config.yaml
crop_scale_min: 0.7
encoder_activation: "gelu"
encoder_mlp_ratio: 4
encoder_moe: "soft"
encoder_shared_expert: false
decoder_blocks_per_level: 2
momentum: 0.95
orthogonalizer: "newton_schulz_5"
max_grad_norm: 3.0
final_lr_fraction: 0.1
weight_decay: 0.3
Rows from block 2 of the encoder of a small image denoising autoencoder, named by matrix and row number. Rows with one number belong to one neuron. Each number is 128 + 24 x the weight over its row's rms, rounded and kept within 0 to 255. All counts start at 0. Numbers have three digits each.
After each neuron's rows are labels from the 100 images, of 14976, where the neuron reaches its highest value: "colour at peak" is the nearest of a few named colours to the mean colour under the peak; "top examples" is what is common among them. Only what is clearly more common there than usual is listed. The data: capsule endoscopy frames (Kvasir-Capsule).
# fc1: MLP up (encoder.blocks.2.mlp.fc1.weight, 512x128), inputs 64-127
# fc2: MLP down (encoder.blocks.2.mlp.fc2.weight, 128x512, transposed), outputs 64-127

fc1.393:116126139160166159128096115132108125144130133130112130143121085119087138160145163105084120154144099139114120183123103113164139102167130097135074082144171099136126110118125099134138119146157146
fc2.393:133137163112126122145126150104069095132127100122121096137135133151168103134166154162184072090113137112100162147151109114109133119122124134132160122132174127116117092127139118106103127097109150
colour at peak: grey
top examples: finding: blood fresh

fc1.19:155118162168126120140157110131086089143131149096148123128120141156123166129097136159101134153106130128159114130130131084146114163073160147156178069141151109152169133097127108107130143094133091
fc2.19:128131119112119124112127151076104131136136144103069087103125110106145147136157100127148120120124147087123123119107146133133173130106095090150130118152124130120152125119097157101138174131110139
colour at peak: pink
top examples: finding: blood fresh

fc1.368:105119113083135133121096172115135146137165131103159110151149161119102114109150112097166094140097090135124121144134104146150147113149098165153140123091138155149118106123144126154108121131150124
fc2.368:106098158126165120126135130122119138154104135095119148137128120111131163122150151127102146094116148159161113124094123082121075150125138107131084111127145061134115115150103168099130081163122149
colour at peak: grey
top examples: finding: pylorus

fc1.417:129121133152093146133115140145111126119095156152097112087085141136121130206140137125062183141121092112123095141123110115121153125106168130130097080085123133140126101089131106153125120125121120
fc2.417:127104141135141109173114117148142137132168150129166106115083150134152167123126153087077079112117181107133123124114124142115137114161172111116169146148102105123063122170155143080119126098130123
colour at peak: orange
top examples: finding: ileocecal valve

fc1.225:114110110088139106142133148096151114136092171123109129135141132171123122084131149113119151164117089158088136119156140103144157130134122092146132119137167171130122123116146113113114078140152130
fc2.225:085107057132153119152110154100103162122133126157074162139137148140100108132122114119143152168152124170071118126131113154144151124167124121125118132115090159087129109152145115119141124089165100
colour at peak: black
top examples: finding: pylorus

fc1.21:121092145121125131133100088115117116152136164143127118126123122155146112112087132154146155124101111090139163133132143167116157086086099151187114114130180140143125081149118078091098156165125098
fc2.21:052169103131095130149164121139100180134113150152093129099126104141087114093146128143144146118149154123097139159080138121120135128158133128115085136158140152101148136127110160127114155155164138
colour at peak: orange
top examples: finding: ileocecal valve

fc1.150:107141116103118099149140149092138115133139163148137141157128106118120122103112132129114126141142104113171094152124106127149094102165138108155119126149119160149107107095099106140081118113124109
fc2.150:133126157164114147119104121100109126126122108139104124116125119115141086166146140130140151082114141123073182089136120145140182170105129136119179104132125118128148121127154123118134141142141102
colour at peak: grey
top examples: finding: pylorus

fc1.186:182126113100152131214167151104097138120129146142135151129129126126120134132122114146087143162098155096141101119126099081136132174135158112099128101130133123157144121140135089149115110129122114
fc2.186:068150109152118146100146123071145076151098138095144154092146125130099161107124109119120125163122099073046138094123146119132132116147097120135123114131174137130166164103120145125107119191158151
colour at peak: orange; grey
top examples: finding: blood fresh

fc1.64:148111162081136103172084175150088121154098153103128075138153106126148110110125095120117157109116130094140127133140114119127115143155159159146105120142146085161115095133114163154101146116119160
fc2.64:122151148157100130093168121107147125122166159124130111179138119137121174153161163133138090130073125142124137141123095107144115111116103135139149118097106183081155144158136112131148129153142095
colour at peak: grey
top examples: finding: blood fresh

fc1.182:119134133124120136083136129143145133102169130108091157110115142102114130102143132142154180098093105128119132083135111125107146133156163131120106160157160141110130132174156115123076126164133123
fc2.182:124141139106109148158130135169121160155118160128158128109101136112138109086104131146152134085164138146142163142129091117143135092075130128130106117137140131133125111160165122143083115126171131
colour at peak: orange
top examples: finding: blood fresh; finding: ileocecal valve

fc1.382:116146138063120114165094129111153124169152153093108077130144111111104114158128134133094136189125147123128201098135117134155144135152112125128126137109178149134101136136152117144129118130085117
fc2.382:142107139151102105109134118114146118124128127178151168146163131135176108137158153126159170122142138131120118146079126125106149131117137130168141123141051152110159086172120084096139120104138144
colour at peak: grey
top examples: finding: blood fresh

fc1.129:111135127152144189139123113107136149106142131167112115164117159180161101118172135163117147066111144155111128127151126119131128135086117103152117126154129107110121106174093101086125147119117121
fc2.129:135138166134107101128111099130127135157104140122155135097107088146179120167105138104087130150133119089109135178146100116112118156112165158133142145118175135126098134123194131135119102103105117
colour at peak: black
top examples: finding: ileocecal valve

fc1.371:128167149117131105107115096126133131132148132121102131076153148128137158085141161158186125135135130091150103142139149113137136123154119149141180150143136136129121132098145141116089164143129121
fc2.371:126110098133095132118133139096106081171139126133110141104165148136116149093161140080100144142121156132122116161135113149064110156119104101137095123122100119135059092151089148120155128165137100
colour at peak: grey
top examples: finding: pylorus