Weights of a small image denoising autoencoder.
Model: 64-pixel images, encoder norm layernorm, encoder activation gelu, encoder moe soft, encoder num experts 8, encoder layers 12, encoder width 128, decoder activation elu.
Data: trained on capsule endoscopy frames (Kvasir-Capsule), 42238 training examples, 13.0 epochs.
Rows from block 6 of the encoder of a small image denoising autoencoder, named by matrix and row number. Rows with one number belong to one neuron. Each number is 500 + 50 x the weight over its row's rms, rounded and kept within 0 to 999. All counts start at 0. Numbers have three digits each.
After each neuron's rows are labels from the 100 images, of 14976, where the neuron reaches its highest value: "top examples" is what is common among them. Only what is clearly more common there than usual is listed. The data: capsule endoscopy frames (Kvasir-Capsule). In brackets: how many of the 100, against the usual share in percent.
# fc1: MLP up (encoder.blocks.6.mlp.fc1.weight, 512x128), inputs 0-127
# fc2: MLP down (encoder.blocks.6.mlp.fc2.weight, 128x512, transposed), outputs 0-127

fc1.392:494516574437468399524544499583533483514520532538539439453517478486525436480514499495449417502539435539543447437505399504532527395595406514564503504526483483513455548560452538579487526509601490454553455560483488590483539499499545438428540492453428540535534423453472562546506413461559498547434526472445476496530537526534408536429475523488527538600499491487571439469564542658464424420499
fc2.392:473480440551467573479421555497463524572453545517456556532567543572460435484537456498521475417459551475493517437493533461482541507456558518478489472531533544464590488413600414401489554556488426562459539531479460460457486433389528532522486465469613435414510649548470502453583566460479498477489553486560495472542470533490506423564515540566517476454538452581415524512553465510490394542540
top examples: finding: pylorus (25 vs 3.4)

fc1.1:557524501497453600601625496457546530506527422531445459454527456493462469474406556508515525418524444545512425501494514445547538506574565578457535500559568559451509519588490494480477520564507570553613442514447438494468474480485488544505420534498392526455493507568500554507508497435516496489423437464435509509440525553571475430457468526482416479589419443470505613475476551594417525451503
fc2.1:535486477497565476437422498523461494492437595576467490497571493495430533508563483508523488499415465529524597514466439505487505433551443445533457467470526454427441552442444573536496505407510437458436562617554538471533492455556499495540583503520536479478484517444573453503539536562488504517487514521514410494636522509479524508543456462555572414354500516511457445457645435535563449448560
top examples: finding: ileocecal valve (25 vs 8.8)

fc1.184:488555569446592547555439479474458434456440551579476497494510394497484549532389546487620487465503510531529610572455490508510544427436500435484426513402466462420541542547460563465500514498592470492488524536600488488403543535421514464527492534473405503455581485446461567588492570517474396510562484535529545524564466455521562480536523414527518483443433479538527556457497514502514440551494
fc2.184:540439346532462519384540580447464464532517503437499545443544548439511506523593463533477592489511496501454480428535482538533464477585448527538545450587546508538490485477502479547523498477408493541511407488511447463624504517538461506530523526545555468524453480521549512373516381485541584587437492396458465469451506616517453502503458480466509590471544430497566491579516546475510511484539
top examples: finding: pylorus (43 vs 3.4)

fc1.420:596530453428509392512505460480482504410468423565518447485461467473477517503600578543520516498488606489523469579401508464472489598572497524452475581473438558519541475561507531458509420481512492484501588529515529539528477494576475493552459513505426467537519385460512567464511541463511564509507481548343460458475527539437460569533562580463461567493453551423490543379415546482496519543490
fc2.420:511526599482517473503524555538480505560570527555428462511448451477542468510487498465529529506508491520511529483566459437435576501388480503544479475557509564539539500443478551521514541527535465512440469454411426473419543482461579433433520522500623440487529560471427450623482413517560430497604474448563507450497537584538604406526498502525562382481547493467535539546539423424529440466564
top examples: finding: pylorus (30 vs 3.4)

fc1.396:512505543504559558498507557520481511488400524522440495526509498522645497521480436516433542436487403454450561476463476526496478503504554554443478463465516547604525515478502509608464526559616407534571518546400467456446550500588469497394534400453490499494477539597511479503385427534521513490392416541454464500443475551515488403420506444534530521615526498491536495503537546533502494540499
fc2.396:582528549450473493493492479456567533481497443493514454495526508515501633448444465528572483545465439582531453562489539532442479438512366428498553469487456552459513536519488587528524449495468581498488383526560555627460445501449480500502436529573445452469562415442511509659547475480515529481573494495501452497485547485460544535551500527462455529525378561494483403548490530411567538487500
top examples: finding: ileocecal valve (29 vs 8.8)

fc1.503:482503486431511579445522425538446463498490535461498518443517501488472559454481614487522468449471419505504549458498523560480404430502427559472362515477506475464664546505432467553548551587537572474490511466533483425529539468575498479365492580515368490560541514578540504443586572499483462499572418465500555459472520455528505479462487487507494477511450525517555452418485523509519576570469
fc2.503:533538543583464467493426554445547562532562495474453621522460512530455442509482471537496537478442535479527457475568442439493470492570469377506517507497547518473432456507552501412567430416443514542517453630470478564461578464454525498626462398502547530565463544436483524618483437458453499550530568472534496459574520507454512531518490482396487541530589434469562537515468504533576488460443
top examples: finding: pylorus (27 vs 3.4)

fc1.2:545529484384484431492520428566427484515500496537516490465597421401488564582549489624527515506579529469435511536460418496495400502526495479551492478455442471439488558509472507515524435448550498473419552494477537567443469484506585577469474597485414435471421488460458515508497527565617548510447426485510556451510565515500525532594495550543431585450551556503479516407487476491541486482590
fc2.2:486536520528545533576522481446547556526589518507436552470436430405436533446433462437472532507571497496520432369563505417542523485403525533499494495473559561563521517467443526510564595478498506519530425502466447545452516553519536507459514510514624416483583577459448492576455403451530441485567458517523429472509510507592547457435512538454520478540508430519492447609545378495515455484496
top examples: finding: pylorus (35 vs 3.4)

fc1.357:486507486492441502497488567491491448539532546587517458557506484541378424500522583508482447485537524490556479518602433417552554496498495508503499499431515434526492489613518521522402528576553475502546517516465531504484512482530556416459541497511412561547572557552496378560521486511527415460544484498414625542485526574463459401549481519502476437519409503464455517342490454454547460433451
fc2.357:518483532545539529549440547481449552515459554503518504408480459383563560456578479549503499558447523562443496468421570477459496487518512509576532464588526547530508521420499473552543582406545483504561480391563434517546448499493470582438526498460504432415437457402539531510566563456447597506466461415605454478518419454465503539501531481490486447473501523476503508618505611546423489545488
top examples: finding: pylorus (31 vs 3.4)

fc1.296:513447531533502547526591478508562481404514471487559447517459442522515502516521430509482468514467542542445478448434520539504473572579459541507496432490517538491510554464528522518518524503560580428585405448445459522447443414486531510429517542561390517537598418480501509581524412501461522561449533455595396511440518507508517537492555543465426459599422458524529554532564535597355474463537
fc2.296:458552452520488450527431528528467521532461488495446539490489542545475468490514531560510513523509528398518513524524497426486537423422550453491364498532476438438559476546471461434496537491483440497428563579555530489556555438459453513555600563433600468431539617519526549418505565405600457462512525527427557446570491511509502481500454533533626545429503532499495413451458446434569504474580
top examples: finding: pylorus (25 vs 3.4)

fc1.363:441481526451479458435572401483567463536516523605540550443436513431526521478540540498521482534453444404472541481398498454402506429492474516506473522447563440436604625514471512537541485503533489485494433484548559545517456513554537470384542588575471542497553438516513508527585555498523479508565433536442622521467534543554476507460536545505485433394435560532522498490446528453399515487458
fc2.363:536561490560520469555470568576486471470474511469423508508536519510480457464401514535423446500576547549561411557613480509554450554556518414504517516540562584492448423568517468380428542533465522550543536447444450448466537459469421501495499394398441525477500525528496536480522525529455565496473513539566438479620529397519465502530437562502510463565556460480493420552494488551574427486566
top examples: finding: pylorus (30 vs 3.4)

fc1.450:496516517479484494525499509612400476529473433529532440497490511514567541444604489434501576563463490536503508515489549493509569486550490495519501570559447428456558555605566566439551475483503430459422497582492530492531497448521517428521525570485435436389465577491447519450522573399504497461595521415438510396541525433492489542555404569506465531478510506511495504436577452421453426562575
fc2.450:530480498494500481427497522397490563486558538449524465533480438482521500533568492508582484522597450474510453513543464481455467453471486545598515539512531547432462428480504454532532487570472552523452437536520448463548548474509478476485445504501618509499405458534572571478505403568559486597420574517475402432455527586506525472481565442446453486454448503486607408562478506597603573471400
top examples: finding: pylorus (32 vs 3.4)

fc1.407:554581557452477424478481517562477482518505505537514527419507531482532551516509469589468516537523473428476489497483507572404428492525574569503477535525490517478539502482574497541467554502577542452502562524501543543503568396535495537433438415355441506410446521419464482454570504458482493468511497517449574457550577448547484595482444494569529395612497471507436500540486535402390436549570
fc2.407:565446487516520539566503473460505458548511591438421465502507506460406445547510462407587397442484466435566457495479460481581479541504390423549569545447553457578457508529500498402547501472470454533469470547481382470506508520438551504517520525550534498615533509522549561574452433486508544461546500436541485498414525572490561424576589549441430538499520470511501458414470474589558503513469
top examples: finding: pylorus (28 vs 3.4)

fc1.447:552550470512524530498495467527506599469444623468512506505460403385501483516586468557546516426494544514467548409561532430508505437538451499481487568601463528504470532532523537525404507406548503449544482526509524517429488550501444565444498476487463542489455541566402510445525571474443474542545555424538562524581529494525554527521461477474414391447561429482465494488459582633498427438486
fc2.447:486511500405516498562448494449566415626576509568420473497534548499464551448457565457491520526524535474483468532404480579451410505441547547505474442452482524451491524538451545547570558576450522515477540447461549518569496348570419491526493528516510477573484384407505522599506455483467441556500457459494586470495468558601488461473472494497439519553463493500548437595475456544546494558498
top examples: finding: pylorus (30 vs 3.4)

fc1.188:524502484552457557439509505616494508526526436453434428461550504421497475523499494468449575501479528570448517516435589466428482571580451439399512565440567479493500487458496576451539473519550516482529500524536474482508519504611404445509468506495390421537492470550505516429526542509443562486516549419492482502625445536501337488540518623450456494484551523529506448433504518559512587518544
fc2.188:528500545494495456494484512403480461536557560494557535537442501473464523434553567527554491540545490472594551517442412462481594461428510601552506462547452501479546537478501484531474540512427425409462512501451492501508501461470567524470505509534573579470385474478582414623564405461522439484454445553469514531533525530515598575514508356441469552547437508440501533577500425470442431481493
top examples: finding: pylorus (25 vs 3.4)

fc1.313:505437527484516490555469469522494515526506541493464486573514490446548450538486576515595436526505534505531467485545432444443482542534457510388512424469482503477559467500548474604575492532466538386504502464443544465537491365508418546553521577466559531540583490543569527498595407446495519449555608468527464508518506523554507458605473487434525503473483402562365447483461485529464578517396
fc2.313:492568621501521472449485532500464632455415500537467493502427508556525555522543443524510421508487499454469431536416543461499564432469444504513532504553541560387563581482481476603534486512494417527458414621585507505463394590503518479402488469456503538503419439491481538472463548532510440533581454486403602502465536507447496522471485500505480538443489525436530432513513521501507446510598
top examples: finding: pylorus (30 vs 3.4)