From a checkpoint of a small image denoising autoencoder.
Model: 64-pixel images, encoder arch vit, encoder norm layernorm, encoder num experts 8, decoder activation elu.
Training: normuon at rate 0.0075, 5700 steps.
Data: trained on capsule endoscopy frames (Kvasir-Capsule), 42238 training examples.
Rows from block 0 of the decoder of a small image denoising autoencoder, named by matrix and row number. Rows with one number belong to one channel. Each number is 50 + 10 x the weight over its row's rms, rounded and kept within 0 to 99. All counts start at 0.
After each channel's rows are labels from the 100 images, of 14976, where the channel reaches its highest value: "colour at peak" is the nearest of a few named colours to the mean colour under the peak; "top examples" is what is common among them. Only what is clearly more common there than usual is listed. The data: capsule endoscopy frames (Kvasir-Capsule). In brackets: how many of the 100, against the usual share in percent.
# convs0: first 3x3 conv (decoder.mid.0.convs.0.weight, 128x128x3x3, each kernel summed), inputs 0-127
# convs1: second 3x3 conv (decoder.mid.0.convs.1.weight, 128x128x3x3, transposed, each kernel summed), outputs 0-127

convs0.6:50 49 66 50 42 37 40 43 65 54 68 48 47 45 48 49 46 71 67 48 45 64 64 52 52 46 40 46 39 50 54 57 35 56 51 50 34 58 32 42 45 40 54 37 50 46 59 38 44 50 58 48 49 64 69 62 48 53 77 54 50 49 64 57 52 53 61 48 52 64 63 50 37 42 42 53 64 43 45 52 51 33 42 52 51 57 54 43 58 49 52 43 48 56 42 41 48 51 25 72 57 35 32 71 50 40 51 70 60 35 46 55 32 43 39 57 67 51 58 50 32 46 55 32 43 37 47 50
convs1.6:60 64 62 44 38 33 44 44 59 48 45 47 43 56 62 40 53 53 49 40 53 65 54 36 54 72 52 43 35 40 42 32 48 60 37 39 51 40 46 58 60 45 46 61 58 34 58 49 48 48 36 53 67 59 45 65 53 38 59 58 57 58 63 49 33 52 46 37 38 65 54 36 40 35 58 59 44 49 46 53 43 53 44 70 74 64 56 57 44 52 32 60 57 37 30 72 50 54 43 46 61 46 34 33 60 56 39 53 42 51 51 49 39 61 42 55 38 62 32 41 51 38 50 47 50 55 41 44
colour at peak: black (78 vs 6.6)
top examples: finding: ileocecal valve (40 vs 8.8)

convs0.92:50 43 41 56 54 61 59 34 42 59 31 49 28 54 58 56 48 40 60 42 61 43 47 44 64 50 48 44 61 55 55 27 48 69 56 72 60 45 49 43 65 41 36 44 32 45 57 68 71 45 61 36 65 51 40 55 49 54 30 64 53 46 32 42 36 47 53 29 53 46 52 40 61 52 54 58 61 49 45 57 50 49 64 51 48 37 53 62 43 51 43 45 35 56 58 54 43 52 56 47 52 58 58 58 52 64 31 66 50 59 56 42 54 27 43 42 58 64 42 41 58 59 38 62 59 52 43 48
convs1.92:53 52 52 45 65 65 63 53 35 53 52 60 67 45 48 63 58 53 45 53 42 62 54 52 58 55 48 40 37 49 32 51 43 66 58 70 55 53 43 60 52 59 65 33 37 61 45 54 50 38 47 64 52 56 54 51 72 50 58 53 73 51 52 39 50 50 55 59 45 49 44 58 58 36 50 48 55 67 48 49 36 65 60 66 44 48 45 42 58 47 61 37 41 59 59 43 50 56 45 40 59 40 66 43 53 55 46 26 37 38 51 43 33 42 58 58 48 24 48 34 41 39 32 63 46 36 68 33
colour at peak: black (27 vs 6.6)
top examples: finding: ileocecal valve (28 vs 8.8)

convs0.60:40 67 62 41 58 50 44 37 48 56 52 35 55 41 47 57 36 61 57 54 67 48 63 45 64 53 45 49 54 37 45 33 52 55 32 40 45 54 69 47 35 49 45 38 35 66 50 53 64 44 45 52 52 63 44 45 50 53 51 55 50 61 30 39 61 57 38 39 54 64 66 43 52 44 54 57 46 29 57 45 32 52 57 55 49 52 59 54 46 66 52 61 25 47 35 49 48 33 30 45 63 53 71 56 41 57 46 70 59 40 52 52 49 59 50 55 38 41 50 40 46 43 73 52 36 34 53 52
convs1.60:64 44 59 40 55 35 47 46 54 39 56 52 55 53 39 57 42 64 40 48 50 35 51 57 46 48 40 35 61 50 42 52 58 49 42 34 50 37 53 51 61 58 41 63 49 53 29 48 51 28 35 51 45 58 60 66 46 45 47 34 56 76 29 43 41 44 67 28 41 50 59 41 60 34 50 43 50 40 33 39 50 53 65 48 54 40 61 52 56 41 45 61 25 42 40 37 49 59 58 70 65 51 57 50 44 44 51 36 67 57 45 40 57 56 64 56 46 69 41 42 46 61 57 55 56 48 42 44
colour at peak: grey (39 vs 8.5); pink (29 vs 0.6)
top examples: finding: foreign body (25 vs 1.6); finding: pylorus (25 vs 3.4)

convs0.15:40 42 41 36 52 66 47 52 48 52 50 59 43 44 43 47 49 76 47 46 43 60 46 51 43 44 53 49 45 53 41 32 51 45 53 53 29 59 41 50 50 41 51 51 40 58 44 51 64 39 53 68 35 74 42 43 37 59 49 35 54 51 44 61 30 49 55 66 55 49 46 64 52 41 50 40 50 54 36 34 32 59 51 49 45 55 55 39 47 49 55 49 80 54 52 53 54 46 67 81 43 37 55 43 47 48 64 62 39 55 65 45 56 54 62 49 51 52 35 39 56 57 58 52 76 57 58 31
convs1.15:52 39 50 25 61 71 47 41 29 58 57 58 46 56 45 54 48 62 51 66 46 39 45 45 34 39 48 48 60 53 35 41 39 57 44 53 27 59 37 44 68 45 53 49 43 33 55 49 46 52 53 53 53 48 37 46 50 36 35 60 49 47 38 50 44 47 44 54 52 45 37 50 46 52 58 41 50 16 47 43 39 55 40 35 53 66 36 34 48 40 52 43 66 37 35 44 57 44 63 64 29 53 63 51 73 53 42 57 59 52 42 48 49 31 50 46 54 57 45 40 55 60 52 45 55 42 56 63
colour at peak: black (26 vs 6.6)
top examples: finding: ileocecal valve (33 vs 8.8)

convs0.72:54 50 43 49 62 53 57 53 48 46 48 25 44 66 62 61 46 43 48 66 51 64 53 42 56 37 49 46 46 52 50 41 47 45 53 45 76 57 48 57 53 43 37 71 67 49 36 44 51 51 50 44 24 44 44 57 56 43 47 53 58 46 49 42 51 50 55 69 52 56 48 42 46 41 48 33 47 46 52 55 57 58 57 66 60 43 39 41 48 63 50 83 48 64 69 44 60 59 51 48 49 69 51 38 43 55 64 51 59 60 45 51 75 36 43 52 45 18 60 45 67 53 49 47 47 48 61 56
convs1.72:48 46 53 39 39 32 25 55 35 39 45 43 47 59 41 34 42 35 43 63 56 34 44 44 40 50 48 70 50 45 68 46 36 42 34 47 29 61 43 60 30 45 39 35 51 42 43 35 57 54 48 39 41 38 46 47 37 48 61 56 50 55 47 40 59 33 64 57 52 53 50 51 57 41 46 46 48 37 60 59 45 39 52 47 27 52 38 39 33 46 58 56 70 48 46 46 50 51 48 43 58 63 49 55 46 45 33 45 38 35 49 41 62 52 44 45 50 49 55 31 65 40 29 41 38 43 47 44
colour at peak: orange (41 vs 12.5); pink (39 vs 0.6)
top examples: finding: ileocecal valve (49 vs 8.8); finding: blood fresh (30 vs 0.9)

convs0.78:59 41 47 42 52 51 48 50 68 46 49 55 50 44 56 47 48 59 58 43 36 62 27 53 60 46 49 34 37 48 29 61 60 36 63 48 57 55 42 61 44 63 44 57 41 50 42 16 52 38 43 48 43 56 47 43 51 44 56 42 52 59 32 59 64 50 66 42 42 65 45 65 32 78 48 42 38 54 49 66 45 54 41 44 55 48 45 48 60 50 54 50 68 51 39 63 56 51 51 48 65 56 51 37 49 58 61 36 38 53 35 44 44 65 49 55 55 68 50 52 51 68 44 64 61 44 30 53
convs1.78:53 53 51 60 56 79 54 40 54 26 60 54 55 61 55 44 54 71 49 37 64 48 51 41 75 46 48 46 49 58 33 43 56 42 50 49 51 60 61 55 41 43 54 51 69 32 42 36 40 79 57 52 60 55 56 69 37 61 52 35 48 33 48 51 61 48 51 61 55 45 44 33 40 42 55 58 49 67 42 37 50 49 41 29 51 54 47 43 66 46 57 48 63 54 55 41 43 54 53 48 39 61 56 69 46 55 59 48 36 38 59 31 43 56 61 38 53 48 54 49 45 40 47 60 61 45 48 48
colour at peak: black (44 vs 6.6)
top examples: finding: ileocecal valve (31 vs 8.8); finding: blood fresh (25 vs 0.9)

convs0.95:45 41 53 72 63 59 65 38 43 51 51 55 63 50 51 57 41 47 28 43 46 53 69 54 41 60 56 49 61 48 57 65 45 49 53 24 60 60 63 49 41 47 35 60 71 51 65 45 37 39 29 57 49 33 65 60 57 44 35 64 31 65 50 59 52 54 65 53 48 65 59 40 41 50 54 34 50 47 60 48 47 50 46 54 52 42 44 43 57 48 45 54 62 61 34 39 52 52 59 59 55 53 56 46 44 46 47 40 38 59 61 55 35 36 46 24 47 61 58 46 75 48 57 48 46 41 49 45
convs1.95:35 67 49 55 51 46 56 56 38 65 40 61 51 63 50 52 51 49 60 62 49 67 58 46 66 51 67 67 60 67 62 53 28 37 59 28 45 40 55 51 62 61 61 46 63 54 47 64 56 56 54 64 49 55 59 59 41 44 55 39 43 44 46 65 51 58 40 70 51 46 57 64 52 57 54 58 46 52 43 68 57 52 59 32 64 39 50 48 50 45 27 56 58 52 63 51 44 54 36 55 63 53 49 44 37 40 48 69 45 49 45 49 38 61 65 38 61 46 50 56 60 54 47 78 50 68 57 52
colour at peak: black (41 vs 6.6)
top examples: finding: ileocecal valve (30 vs 8.8)

convs0.24:48 48 57 59 55 54 24 50 56 35 58 62 43 57 48 46 50 33 53 40 63 43 47 60 48 36 43 53 63 57 45 46 66 37 47 29 35 30 38 38 54 74 63 42 49 55 45 51 48 45 59 49 60 72 41 51 57 63 60 44 58 53 52 57 62 46 52 52 62 58 37 66 45 61 54 43 50 70 41 47 37 35 57 55 57 47 68 42 43 33 55 39 44 43 31 56 63 51 42 50 59 61 63 65 70 59 34 43 55 63 54 41 58 47 53 61 45 59 38 52 42 51 38 51 43 52 36 43
convs1.24:60 42 59 45 41 37 60 60 53 32 46 62 49 63 43 63 39 55 49 57 60 62 37 67 37 55 62 45 49 48 54 57 54 45 17 53 40 34 45 44 38 65 48 54 43 52 63 47 45 32 42 52 41 57 65 48 58 45 52 54 49 53 69 53 28 43 28 50 60 55 35 71 38 43 53 45 59 60 59 45 35 44 38 42 44 59 53 43 53 48 72 65 46 31 53 66 51 43 44 37 37 52 48 70 55 58 45 49 53 48 61 54 58 42 48 44 41 43 56 54 57 48 42 58 46 62 36 45
colour at peak: black (53 vs 6.6)
top examples: finding: ileocecal valve (46 vs 8.8)